Weights of a small image diffusion model.
Model: 2.07M parameters, 64-pixel images, arch unet, activation relu, widths [64, 64, 128].
Training: soap at rate 0.0043, batches of 64.
Data: trained on regions of photos with short descriptions (Visual Genome), 203450 training examples, 1.9 epochs.
Rows from block 8, named by matrix and row number. Rows with one number belong to one channel. Each number is 128 + 32 x the weight over its row's rms, rounded and kept within 0 to 255. All counts start at 0. Numbers have three digits each. After the name is the row's rms in percent of the matrix's.
# convs0: first 3x3 conv (model.decb.0.0.convs.0.weight, 64x128x3x3), inputs 10-19, a 3x3 kernel for each
# convs1: second 3x3 conv (model.decb.0.0.convs.1.weight, 64x64x3x3, transposed), outputs 11-21, a 3x3 kernel for each
convs0.0 135:138167125104142189146118104096101127147126122169142116181142132103137129123159108131098119149110110140134113164118118128137137099123149129133145103108136140105113108149140113117136145103111131134119140130141107138106163121107130124112124152084118124139121111099151131120
convs1.0 113:140152130173082115162142142131181143093255123131196139125176155133224126098118154121113119056108110109090127083104145147149110129116144107115124109000085100087111152111116146152121139128119129100157115147141135190157124140141095076119114088125118107141111139121105167144134132093120181122102183128
convs0.1 144:113110131108153130119116144126158107134112131176092145136170159167137114124112103140101106105124128135163155148108121132114115132122153108102137111131129100130171115138118157121124134112159132137129113115107116126122137128117126123162152108097120136114104143134118122147
convs1.1 108:138151101148172077155141130128114162124112168143160125141138185137179177141172141117136105066054098120123116102101100114167153101102160121122135098060134139090124146147120152147119150157121122136138090077202115168132111098121098049191113107132135085098105033056095073118098121141100167126124136097
convs0.2 093:133179112120083110111138081100054138105109078157129149157185122118101062112120108107144144150140148168117113118135150139125174124136138110117097114114117205142165103166184153110135132142117115162173116184177106172143157144142131122148101131095115142142144106144139139158
convs1.2 100:144109109107067093144098146135147120170050116130133128100113156127113122149099066110177097101047162133098127160097115120170140158128123133165128091152124104153079141110171124133149174117164138139129143065183134104157152132134152106165129140142120180108100082194111129137164146122089151130102081153
convs0.3 081:083101082110145135153099070106147162115160119122149103140143173155102094112124152129096108151123157169144075093151127133153151126120151113115094109107136119158163105124128138068127140091132087151164107152093114154097076152156167097101156108135108096139109117147119136089
convs1.3 114:109086164140134101116096167090099113119097111096097151157124145168096177088193068097137117149118139137136084071180121173103149175125190116160118138129097155131113095119070124098181128196120171205093066121178135095157210086156054156089101134112129160121137128131133170121077127142137089056142112139
convs0.4 076:087194126145207166108159118068143096105070195109132081080144130069132103096163192149140107116130180142150105107153114138138144110121146081160126081140155146119113230101168163094246171156245133132071122121153205138190148147141108141093118104115166146170109130140124121166
convs1.4 098:167078142162138121208084138138065136127123184121145088084181191189138119112168105137056096141063144058171154146125172148099177086124128101107142115128151141105085110148101134152171119117135089128124102126220123122130109094167101046108114177136120164121104135154123096138078113136136101100120141109
convs0.5 090:160164106156152137152103168125122169099098115102166124131093108087139131127160155143078106105107128158168163181145187154154168123132124198186130159147128063120143171111124129119123082154139156116128093112128166111124108156138146155137107129124178118121165145140126096147
convs1.5 085:151100121102077079153163121164117107089120133149136096166211075112046118109136135090140128088160154142123121145138133161050065153161180145066094117187078168142154060102138083108220099185142088131176171064150118186113145151152146099152093138078084144170119128130126117132139105123145159067157127079
convs0.6 082:144125092131111142101107103075141097106138099157094157154197150155122102139070106120108114130117127088167161096175153101181116119134137091100151147129149181109141139103121101099125142108130111129166126123071150134142117139157098140159134087151101148123166155146120128084
convs1.6 101:125123113094163112130147128126136135060128126127157107120132126107079118105146133125119113174130173125184120125097097135129048148121126124157146160015112103146149128080128121129159159144133131158157162068124130162107101137178123173181109119140178145117157036145136123150153134120136132140148131121
convs0.7 089:122255094116162093047169106080132195151080137153089198208161092134122140133100117135103144151102146088136194162118179083099178169083131055137170150138123150096172120156090102121085105080122053124132145099130126100096092133162161137132151093103105155096142117097129179116
convs1.7 079:115096112094073111102187137111105148095097176139141125137165102157124141093154114150143144142150139185106165142110075161065098110134154096145147080143100118145108117128175135230141136094149108146132135138181167143126135172139141186183062139162099100128107084139170099155118079168140165192151158111
convs0.8 112:105105182098114140083036177193067145075129067157023169154101161122114091096081103136115110093108146124125087181087199101171077181118202145104120074162124141108136105159127140137143115146115127113143123121151143124138134105107140137121155152134154067122105160104123124152
convs1.8 092:108110102084245135108112093136158165129070108145123160115133097104146156111113121133104122151099138125118139123098113132117108129133135150109166144093123127114151149118102171054077152123156077069105117203130117122100127164134101154117116155154083139126120085094104141121119183158143141165120119114
convs0.9 089:129155231098134081121156130128174139118112157070138104144134135136148172100060110116175085191141064152106174135097112082143102113138160107147160167144104150088146142164076117172121151100098090147119131167120143133125125086096090107173132180158073088129134112145104120107
convs1.9 111:184127075142164094104143133094182177116080103150114124178088124100164137134153162144154162112116122118120096115139115162099139154190161131141126124083143170143107142101143137097101105135094130146190121107100188152143164116112131120175044140138180130138059064118144143224081141114129209104109104149
convs0.10 089:191100126087191110197133116136128176130135163185148121131170174115151205157157093151128159103109164157105120162103130092113138124041208109155133132144148134139125122144249082136096108083165172146150131142160109127150144148131116151137140165108084149058156138115121107141
convs1.10 073:180120116155145178114087190086126164121129158154100131078159164106062128146156129157100152134116118079082149153158104159135101088168144088110084149129191112150131116145089146096115125131087110128116113109127163153128155098126116213157083115123151117107090144078161130127144030172130147080175118154
convs0.11 084:174137101126156177073137112126130138137090085178123121089143124111129138190105111094173076153206129120152106142117152121165131156148160128146102137142127176159107109113163053137090141131093175163094131172136128072163150137129076150133107154145145137160174125147122172181
convs1.11 080:142104102136075106133087100152150114181083115170118118114149101128127138104185056117118115058067154127158135111132098136106125158167112150141089173222082087118088138151167075139121112157159107153065124178122150107142164134084150166083127112096126107174128130123061111154117186114162203124109110101
convs0.12 148:136147164129133159099105187139146152122147159118111103144177198094107126108106093110140120114144142123104119152165110176176118131158132128102117178135081155172117138108138114081122086156134113093150103154128135177123107137144125116119104137160125133100099122133123162155
convs1.12 100:098116163101068142129126161148165137133093141131108154125135132109121150116107125107106122086101097120100124141137137153241199133162116121102081112110086123126103100122117105140130094122141126128115120199128140146146123067085141167042142148117134107149187131098130143120125122119134159157104115106
convs0.13 135:142110105116118132128142147128119079094105136179153147121102111089138148143135136166111113095153114121126116169153106140155146124121142157155110138111108137109148154130135102119129129111124130091138131099130101153158124138113101141118169125125126114118143143108142131132
convs1.13 109:126090102133080132151171139148104133138103135126120153140118131139195175147142129128121140144082151104114132154152087125113106130134117121152136175141144161167148113091133120207126153112132074129117138046127104119159149169158211227123147078105113146100130087123146142108108096139111132143137107108
convs0.14 083:255038214180083178088236116129101152070094109127136120084114163108112093059099159116109099119104114127141112169111157109170089154117206159082097067131090159192119136120170130153150125138131106121161088134140206110129119139123114113168133085091113134126150098112194163154
convs1.14 107:080162118082155169108089098156068126100129121116201130173140137150119194161067171165108152067112098133163144120144090103145096161166130162141124155154097099107098203185025116117096121056169166096091084109113097156149164136188112089071137136108125115123098143064108173097158058168132126116089130093
convs0.15 081:146125153088124113085139109081078171097074125147140141090117122129114138129126140101170112181115107103117124119121142163160156135134122156139135128153085142151119092114189145109160144103141161097112108120149108162142145139137103110142151111149061121134163185096125138131
convs1.15 080:161117134160165166120152100157169080163058182120096130120135093131152098133159126141160141081083117147121181142165139101128140144125082075135107172113195139119111114130102026148116138175146167146125140131088105184131164109153124069162107129100158098133115119136121127167124116160089174105150121141
convs0.16 140:126142099135125127113109134121137099118116109148108119150153114144141167100131133108128156145107101144120106158123114132162145107124135104128140131132125135116123105139135121107120115138149160135096157106112090121143155118135110135124124151107124109136132119084137154118
convs1.16 115:122129147127119139107072128124120139107129175113036117149155119138138124136130114114114127135165160156130197128142115144153148163181147114110141170162154143120115129119118108098103113121149126129122131153139118207146128107114132038117151214131154137140146086168155204099097115128110130154116125074
convs0.17 093:100109130146120090154168126082123152126144126166139161158158104170126148137133085120136132149122116185140098142164147154159111113163120111160147113146122163123108118155109132114190118119139124124105113129088120156140107129136120142173150126122138151127140142108132136124
convs1.17 094:114094106145176131133117157138143165147156131120103094141077196100176150138153090089123108141146126156148133142092124110134146155116139128133171167053144108046129134122154069113184119141124135074175090112148188115147115098130138076139149135097139147129067137144132110166084137135149126080138133114
convs0.18 087:212148125180127158080089124161132112124115103081100111117133150135132084116145167103157135134130081083121145130132155130096181115190110167095124141145101104140107059165104144111106099144128150147097146112102048114119123137047093144152109144202131184121112103142085097154
convs1.18 102:166143145113091067134148163136106162111145118099127103066129128087122100127205133107114046217157177142115127138124124117138144130100168104095084062180131125150135142087112146101119128109094082090185133127128108164122055106132139095146101142158111129119119048156123106137132141109132142114177094182
convs0.19 096:106216125176089208117130154183021160068186076157060203154120150110144111211139134110092137119124109163142158153107102137088135180105146164113127120107126118156122161100158104167091132132140180187124082154156099067122164126103113120139144146117141098134173096151120135101
convs1.19 090:162192129163196104103136137122121090210123162091125159108117123140124143126108135165130144119122145167154081126165180085131164123087100097098166159090163141121106173076136102088089130151130123116099134107144077145157092147065159087130047101093131095141147171106123128116093193150103085124175081126
convs0.20 080:139113151161104111160136173180155171132127186184135101152128090139159107104136099061069141148116139116154147130119171129095054124061119043066042156136129100183179113103099142177135130151150097134161115143076127115137135138082101096165028118125063129094176110181052061103
convs1.20 068:124091113099132118149127113128148102110113127097124128094157183112124132079073105213113119130141188152142107157098106132148145146137182109123112125162095110159134062108235111153108137152069112083150134108125157154155111185129138148134168142147101143132097124161180111112137196123074126114122141176
convs0.21 094:128129063141120100072097181189130096138127117164126108137146070177158097130169168150081097184131089180147095144087117119137171144132138126117110111123143132167116105150089173107174131132163126127117123116129132145118169131116109167145129097115156175127047103123133094126
convs1.21 106:134136095170127110143139160134147111061220154150104156122145169112122097129133131093158111141119139146147120124140154132145052135167137161107148150206174105082082113130123097070114136135127129144148091079090130103084173107113102120123151101121106154114112134162140106094112124113085177135114111134
convs0.22 080:074112123055129141148126133146098103200075168173101136165111142130128123081117136133133140154135120155090138144098100170148133151120149084125127127176094164119135156172156127196143133131134146170090077127138094154111149139114147130110131116134099110143113136111160141139
convs1.22 123:159152155124079133166096124151130130119203097119170151120123104109127174100116155131133113169118144153169110128109175109065168147087140116118118116255144104090147168087112154078156164141161136099170120123168116124136134132176155059085079150130132126158174134133128124175150130108128127105122173165
convs0.23 085:108107138202191143135188145132098109096118153125117103166219130151176109104115111095149107118083123129111166071123158137133114155097119059131085184104082163110174116081136127130097154153175076100157155152100073128140118119102135131164119159105075086139109147135152166115
convs1.23 105:142118088089118145132121172061104095080119127153117086126080144124137126086169094118102097148142116176121143100190121178167120097101157105129122078126139142098108101080133114145129172173157143150090133100153164105102117095122150164038165116123106180096118122147120099148130120148144095119109126126
convs0.24 062:160139138145145157126160126049115129166118084125128132095162138175148149107120157107123105140145134111147148078083125154132104138148091099093094115119130112135135131147113117116156148136142137115110108108141097062064108140079112114108117102120115092067133116098114082085
convs1.24 038:181147143098090132100115159124164146125083121123122178122156078163112142078120165147092201125149110117073062180087093133143149072144135088107163113054166135130184090157115157126157114127105128100112142090141152142135082150146124108139115126146107125113105080069156148151142130183141098140171149101
convs0.25 086:191127115108118153101180168113112113102149110119143169111174149152136138121148151146139145099111183135152108115130150126162123140149104136143161097108191083093157121122156055122135124123144139107142130150132145118077121111153140150103138139086138117082178124093150158117
convs1.25 103:113151122124241145158141160095109141125178104113148133151121130153039087157124139132152159129117109113151144161181087133085108129169119085055128127252126118089165116156138058046146123115131136122131098056130165159128114075121157014157145142126142118142133105124131172149109103098176087110151103123
convs0.26 098:150130183169114126159161136098141164132118109133117127122153142156120113086110154143137141126149133126116135117116074132141162112146129122172167119108118154105165168168134129149078139162112129125151129114154098120140162120092152138089176136102113126143126128112134127126
convs1.26 091:164068134098123108087098127117148135077122175120098117151120096103102055126162153144134094141181119112116148124101122189120082115166160128181175030111051138172145148100130153189132150174113105115117139117069170219112155169172111142143149123138049131136108076168178143102130081117120143145111141138
convs0.27 085:122136152171140089141149160132123148133134099134091113103151108151141191146096133097084129108130091137144158165149160132103105124144109149119122143134115095102138116108119138138063111147146143118087128125110171121073100158127124134133151121135140114125134101123094132108
convs1.27 102:144191116152072122150138113133112108162156098151127138123068124125158123124153126131141146098108104059122146114093112169197142157129150158161134160121123118119129139138123136142171110147133104117147142105148099139154138147108116087148097135088153142159079121161136101159108165123077194152131083142
convs0.28 133:168129103133142134118133123114121127147116104116115127133128125118131144143131128128112102124130142130131148131155155126136098127144086119092133108109129119155145098129127134152138142131128130133115130128109109139146091127136130133126113145133134138113138127116119132121
convs1.28 113:094105106122110126136138100141135186177185157129100120142120144135226157158137123120115146167125143132139144118188106116109121119118121141151157177255178155169157095091129128178111146091126139088128065131148108096114110126136148140179147147152128120106104057095122112122149171184185255191167134154
convs0.29 118:185147100145153129135111146131105101128138135107122142154135120149141126128133132124129153156142113149121125158140119115131139119118135126108112128107147133147100096129153129125158146123109143126143129107136126147111101130139124131131130135127111161140145106105168117122
convs1.29 097:137141149122089127152100121118137144096119128126092106135121122116108099165206123124141127126091122090051112129125103169116089138173146118101115144181130217170145131086104071125145153107139113132128129115108126139138118130137123149155195160144153137146089093131096144138132156134115111121175105072
convs0.30 109:168132125110124138154145161112152113123178100143165085121078115120086129108142143143153130100171165127110164094113084139149089105132104136138162126127137150142147125168157103094152161160135112134151133135107114104107135120143090156154125146131103130127171130111176136138
convs1.30 109:144137144146101132138086120145137120141139109131130100102148119143143096137113139132129140141099144132104112145091096153190113117110109128096107131131089181173148138170131130135159126157126111127115131249078171116154154155137169188121108131091142096131108119103107159168117132115102149092140115139
convs0.31 091:125048090142081055085084126160149151128112096120053125124102082161132151124101143092144125137126116140126101127106128139128119116087086148115066126123159116104174132100186140148087142108141182107179116110126130170108109122125149109120125163101108124086129145156145152127
convs1.31 095:122047125121055131123163129137120143155039120148161055131131131071151116140099160137102124137190141115132111134071088161125182150142129123192096154117092099174072163144159148241132097119112126110101163192120131114157168182155155171169111158126086152151201153134094136104100065117106114111123126103
convs0.32 069:097082086083085029122132111092106092107132055083123033123132092119094092061066085103098078091067128106111150108080065088067062068135089105148125091090160120106126094061106106102150144129141087122096097130103134088106095101122106116122107152127098139133173089153136145118
convs1.32 081:129134167117073150088078103109136101157170148098079114145189046087173112098124086176142158099100115130110151184104121112163090128130130075110121143090127087094092129141155085151138153134119129137128066135160178153133170103137115166171188148108093104116147132096130101120144084091201142177170155111
convs0.33 097:128099140148194112142153163100127124138137121124105114151157101163127174106128119167125132142116141136103147115114123129091111144140136132139133114166106100114141141135125142116130123073154120143088109165125111130138122109103137139114125111169126135111137112143128119136
convs1.33 105:123172114072077203130089171145121144154101119144082143130135143160125112106160137136105126103124110107136141136122152167116136139144127137080133156171049154217138076075123122107079101150125170138141123140145150133148143102101149144127138180158135118182120110123147155093129118123151209168154181162
convs0.34 087:098118150094094144113110143185089126111086130092113163140123114138148098144182158137127102118121196138171165128096153100100110126048114072128158098124180131158152085136146095185142147168161140170105106134108171112053092149182110140131119168087135118083159172135136140100
convs1.34 095:134072076126141121102097152114130135072149134140109149193119118103190081133092160140074125136089155142156127160087078147201089155127149071168123122021106123218136150136139172192123132101170156140136164215079173142108132173132106077141130122142070160180144123155159116086104120122123136086089131114
convs0.35 092:120108112092065104088083118108131093125154122138107114146150113145140117123103127131193168113119167139123100105124070154094109089124139092128134151165158165133174029156125159119161175144103109123162105122167123109116159131103133099122121119140091128172159128132146123115
convs1.35 100:116129140115146082117110126168141108109099152141123110089114114136211136163103100105153133121127106157080108134134100155058188166109152150085114124173185070195117138168132100078162137131114137119108152143124112111129126143100113142122139071104175149137133085127108144114146172131114190118132133092
convs0.36 101:090142112143098131111149175122123106118151150124133114128120099113126114142137114137142130135131126126113122129140143130137110135127143124126144131144135141130129104117105132129127132135105110122137131115134121127127119133123107117115131105124126119164155130127125127112
convs1.36 120:134108136133000120131143137136099123128212083137162124128112152116030123129110150106108133126078090141108126104130126154168116137132138128109124135191133100104125124113118141246091140141110111119126129034148122143130134133137168073147132152123149141144114054155138083115126126132113103103111142104
convs0.37 088:100134100061232081095120161164094059101125156134116150034106116185113110102134166084167143171154166058132108062107069147135084189108131159146169141155116090135090140112153105116206157068123107075076231141128135104157161120156126112121111113126179075096164155153108136100
convs1.37 101:177136154079095101113126135158127085154136108160095156147091152174113068130105114115141176091051134149076154133143209146126106066120150195138102162069128127096144163106033092133179125148123163178107110125149083090157140142086114113120129077095170139132096129148091093139114144145162141086150096121
convs0.38 083:088113100136166071096134111162103114135139140159128129087153075170164128120081150155107232034140134113169131125139117153116126111162103126150108088117145125166154185098215157060213182166104203126117077084140148094139147113197123114114050143118150068124114143138178119115
convs1.38 108:120125186115126129139098126173102164056111141156075128095164131078110150128146103180086195112128125144078113195204133134109109154094124132048155106099068143161120138135178132122162143167090158151143149122102139105130176088094084116150117136117125147096140123158136136218123169046146110105154127147
convs0.39 097:203162075164125137137119103197110165129146113179090104142148147120168106157142129169097178122140172101128105160143118130114094146155072137161139097102112119101112109127117089153131139121175111110132118130159148124150098094121130108119146135141102133115156132153159126103
convs1.39 095:122126128096077143131154117127099154079097137172140130099111166062212139138131166124131124115142117133118113124123137126105117140068140112159160061200138105174113156126142084236115132117107147110121099250118132115137095131167078182167151121140161100123112138099138114135103119114193090081125111137
convs0.40 088:144208187146099110064167141101117147139133149126106165109073138077140153178144084130138141114158154136129044122133143109092105155085127147112162150074180084160065113100102133177102110088085101140193094161146121125137097088118128091174179180082043162134234132119148189143
convs1.40 096:128182138076130111058090046128146111169083108117160141116166088088207100136111132166137165112123110079115097127145139088181110131121132158123173103096126111124183151084165124163084124114163125096082159132077165160095150128142114071134093164129127011112154104117159088137152176179105139182074108141
convs0.41 099:161143080134156108136138130118136156106181114129114137128113129124133123138187145178135136132142145099114159142164134113133145125103145156153132147151129111127092149080141112113110127109104103105162090122122109124116121133154143108147157151138106103120140129140155115123
convs1.41 094:132139135087161109068143123122133128112082182158162141086109117115243122090146128140155131089147097124051118130129139122142107152133158102121161078134172120124151154155129144072097146177111134176141159114139117179134116090112088067147107141135137145181091072152152145124135152118084255153117109106
convs0.42 098:138157123156058124149132087126145168127147083154098122106109167144158151139125138092153131127170119116122143111170133097142117092143114122158112102100143121143139150139118110123153134115126127091131118082101136096121123130105115124145122135145113173115151140125136146146
convs1.42 097:166124127164113172150130095158115095142255115166143135122138084125100136131124123130141129089104129136117109115163139147202130120117104157134120112160142120132105144161090165016147118116152133139139167077134119146138153118075135027074131110139117149102080084113106119122136137151146100159106138155
convs0.43 089:123156144164188127174122079143107151188095135118153120062140123163126135107092146119132137167121128136099159161128100142078133172162087120143120099157173148127094104163138152176165136102144120115089139135102104165157148100126092129118143163132102111162141151152141140085
convs1.43 085:131154172097161098139108150120095086164142089130153152106088183077093148142144139164121117100207095085121130103136207078113197092102096129084119170088123147098126130161079130074118102110115174105130080134145096137142102090064100127101133117138177092124124123089101089111130153150118098140118123119
convs0.44 129:130121112123106121120146133149143108112115133131075117142111136177137151125103104151129134113113103113128117114122111151139107146137132108124132139132142120134118131129135138131108117133117119137118116123139132131125131115119120119138116140149125124159140133119105130105
convs1.44 102:125124105121136137137139115125054139124105143132097088155126142161197136150118134139092156146125158148114135104127133142175162134170145142136174127163172121156130134117134112167153126089136112115139114223166128117147103093112110117199140172133148126121136110118140129104099112140116112079133125107
convs0.45 134:133118148163110127185108104117138125143119092128120150135117114110132109109154130121125144088136150125123137141132118136173149116139147135144113122137143105126156134128145135132165119125119113138138142122096147126134137108116155130108138133120137114108147145124143155124
convs1.45 114:138099104135072077118096107148194128159255155125196155126166129065183137095089135159100139165115124138141135144121154189162112117134130137163125137103116146134130151089098119082075141146115120099127104169126132128137136099117129077097122137143143126129141080117107124148202199132199216161131202156
convs0.46 074:130159160146103073127136091115167113159140150133153214221145165126158216138152156122066179090167151085172180097105167211112087089155123092178146200092120111092138172126180147101176079230113138095116115176171099118128071152116102135206133147131073120145179151094160104114
convs1.46 095:118093124136116102150114172124136168131098109132138182162115121100163121092171111100106109198200097100105167118152120174140068212098211137143126118150081144171118101077167137106137104172125003113141131140123160162169119106188124169120122161132083169121159094122100103148096133046135136159131108104
convs0.47 085:126189166154164126170131152119139119219120108141129135133164039127127136178140126127138128104128118137124118088125094130102114144139089105136137133129158118115102111127159173120071100122115123138141122157116101133157122083097110107149120115120082155117130140116167108139
convs1.47 122:139135104126103136128113098133083151099113135113073114122190164155159162172155157137133192125123160187093099140061132089099091152106118138146137123167102168111110114071132113108060106095108103156143134073157126102158135128135191137156066114080136129081139147190156122138101177116197162157106148151
convs0.48 080:182064088151159069122090177117096146152112114079123097133173170136143109115130143129100182167113114130113142121110109125088150129090147146121126167119098179098135053191062101148069143187106118181194148123209063122115167151119104159134124148112090128093085163092127087134
convs1.48 088:172099144095187121142119129144050132165103165167112153074098165175101135144081138102127162103170095115164140137117137065100191094068139133040176175128100095104150115135151129092147183084102107103121134162127150110120079104094096131057065165124172096119157152159107119114138148152126118152080107186
convs0.49 091:110132147141147132148115142107127114130119149101130116126150153109163143101108127122116142126122134116123129129120160094125129102106118145117143120155121096111118158155140112138186120147159137122121157128106147126137153114138151105136134122111147131109142118108108140138
convs1.49 104:147112112110035101131159116139124135139119140160136134091104110063255101113091087129134129155102131124156127143108091121173066141151109130119135117112169093077139113155134162255151161160145158145129144255128131118125117126120151135131099082118133189113122045160137114140110173132104246108149079141
convs0.50 090:137160123133110074069160133145194156093100089087203109102141151125200105087086151228100097069138129150114129142214140119084128139092096117111160076131136130126140143081125110193112079128117173073135105128106150146132148147139110128133104164104129119110031142086142226078
convs1.50 103:137111157116145126107125113094107161150109156126123131119172135063140174177103164195116190172099102101133146113137050107174177139158134066130117107115124166151112139080199156179091139126157092104162143110069130206195158155082129095142145139141139116125143145107122147159119069089112135156171066139
convs0.51 086:098144100162146121173080182124184127159223179151192147158134152127134110100143158134125131115105100088129138164159097102147172134130104131095136125179109151119096143054144087195027123120085171123151122084110152127080089110173091138148151137125151116127157115146144133113
convs1.51 085:173106069120119133103131145112133121124201170143152107173172111147148173101131157098132114122189130130134177074133084197064114133211127107170173077108086122117153143110124133161149083195127096161120135101157148240109132144143169152143132130153106099116033144132164133106116110086095155151129131157
convs0.52 080:132090095138117111139144132181081144087179112155106117097109124151123143124124144096114101129151138142119134152099143101135149141141138115133109108112117157131147117111114093093159107161120139150164126118132152109134133156102166087127125139134169131139147081149107120165
convs1.52 115:130121129140091128129147108161119090142061141087125135124104115150059131120137138149157126109211130131130123141113156069096160141137162132125128127079154111089139149137157121203104148142145114111111180120166123160127138145069168229132100172124151089097124105169159153166151153140145124171121155132
convs0.53 088:147163145223183159166220194134079138107067130084113124110094141145155119139166141145133103143129162096152105147107157112113162139111106119122131161127085123149146095169095157112174169101146153088094096128116112131168096100100153151105125148105169106157160144142105211149
convs1.53 092:113128133072020103172102177180134119157115138139130098143147091174138206107107119120102133098133083159128151087093123114138151125128157108141106133173118082144107121111080157136155108109163117084135089100144147125145138121165127104157158177161134119146131126155108184098107117100155125128126163097
convs0.54 097:136110155061053055043039115106133101145071100104103113116162134124140175148088100125137136132151117111131158083130070106140137100134165169119119118158123156131118080166117110106159123125103144107092168136088139114103144122124107157154162155125125125149150165115102130133
convs1.54 086:105141155095248124124135083146153120102089146123117122141095135164068123176118145147129140144069096113194131068169152157055178164108114176091133155152141094125116130175142142050113123158110150105141126102144100103169135117178157158111140054076144084092144135177089137132087130124092169151102112112
convs0.55 160:158176090112133119153107142077103149133121125144142130117122115125137146129147102131117132136131118110136145083119122134114096158149139121145119113116124112135155135133139102136131126114116129121085145169139151120160127149107129122129119116165099138176133141129108107148
convs1.55 111:126135119119134133126129139144126118125146078101170183101108119082110107121085111126108106095041116109033093146159148128162150171137115137141112107153154135161131101111105111128112146074122109097131091113125107132131143176135168223150117144157147176132122133141136166147144127128189128098128169152
convs0.56 149:122118088140131103145124150121109131101131138122158164095140146095099170090117139114127114144124101139117110105091137134140140140155104102119131129146129160153121116122118109112117126119142118112125123137131132165128126119143149118131125111165134124132122120109116133148
convs1.56 120:104150153080130143124152156125160137086132122114097126146158152114179128132128119130120112090095093144110121119125140186175161141147112120129108105077127146124119090098144098171131150131128136087119118084161150110115140158113141117100158062107128095106105039126107084135125144126141149130149125102
convs0.57 082:136102064143086101099111187106180085149182110102118186185124143074118151102140074141170089144166140106121172093104118157129119177140079082163126151176106151104127058123071131234119078111127169093138104156073143133126113189123114138166128126108118144134133112102159149100
convs1.57 098:107122135157104099116146149119143135151151072136128093139135105139100145103162094114144139171106111158164097128124136177155139138147188077099133120162076139178140100145033099058177121161161093183101165155121156121147213161056102181079089072123142186097111138184087096114153066107116147173167112060
convs0.58 083:079086150188146125166195138131114145116123080117107135139075115144135162125093108124116093124134133141133056038116114171150137132133157099117097149144106149156100068067087123174070138141087167149080166091164116058168126159100190131109109115130155131127126142112115106159
convs1.58 094:127174128077127146166089164118125088100187109143111138147098158127094113153120129124117114057158132161093113147084153096094131096092107152104100100140122154127128159106104085137152105114101119139135164113139107093138115122096145082101121122104160133145105178130093115129126127185164000176132148129
convs0.59 089:135057112138041208063174115097052079046113077160106114192144167120115052162014066180130173080158159116099086127141144058121083134115107103115160089161165097164128152134096141106052139140127156097117091096084065163057133117197132158110087174126101075124188157106137118113
convs1.59 088:088108084116178138113066115105132076092147143151193103111145095103149081136123164161149105155054130103162133135169150168147080083192136105163147088116105125192108100129159119117132190095196152170144154125121154178096115149154085013245155123122109101106131114121103181124134121144092141109107142110
convs0.60 097:079120185113133131083119215221162043104166098135136102197125112108118115107122101128086092115130095165123112191080093131113112110116084134133144065109155142089127065084143116126107190111088173123116172114125175150125129154084190144088147125085114117130086102137120093153
convs1.60 121:144114089142156124199138140119147198099208192172236194122177150110157088143118188084100149136062128066109086097127119108147128123107151121079133134151133104138076143100124115061123136072127111112148114154201091177177091126163120136124105140151134094143176103147050137131114168100115127117112148115
convs0.61 090:103122101108097172130148189132197094120114137139105115112131101142153119144098174186125129158141062169131116152104122162129129091186098179097135167149131151135059140143125156152142144184053198142144126121115123108129091137148143115152106140094117140084105111139138094130
convs1.61 113:162182130123134100126152107097105083095139075143116125095118181101158116098110158157175136165193131097091075143206080127146070145129050117137131155120145132091136117091168144091138060068181125151208074130177062173144104108134118150171139123083178171073176108098129164125153126137057123138132123215
convs0.62 138:202170116147186169161216221130137122124135132128122143156131143127126103099123122156109115159133101140127133103127136121119150190147105133145126149117117137117112157157134171157100124121118121139124116131152121115131138152111093142149133128122129122131116127139118131139
convs1.62 117:098087140111093089107074123136165134107093231134196145126088126102190104116144129141146145149115168135142153122106137151138140139104150140158115130146121122104118113124156109065167132150106121140120095195107121107122146141145121113131147107109118076125126000076123077125172191165164253207162211171
convs0.63 093:130095153154113095162111095118116193125100135107151095106130152183138145096118195183137101120124128113094100142115088115151162121193130148101136194119097168157126137180103165107132197119097117155143124122177090080129138136162159161110161155112122121111079169134116150158
convs1.63 085:190120177159094098112132183102118126172111121105195145126174118109050171126172157097169110154128136143112104130196151126170141124106147097068166126096120202143174177156136123131103103130078132102153092071158205107147133116158081141151134106142094138122148189093141152099131064161091111160125120110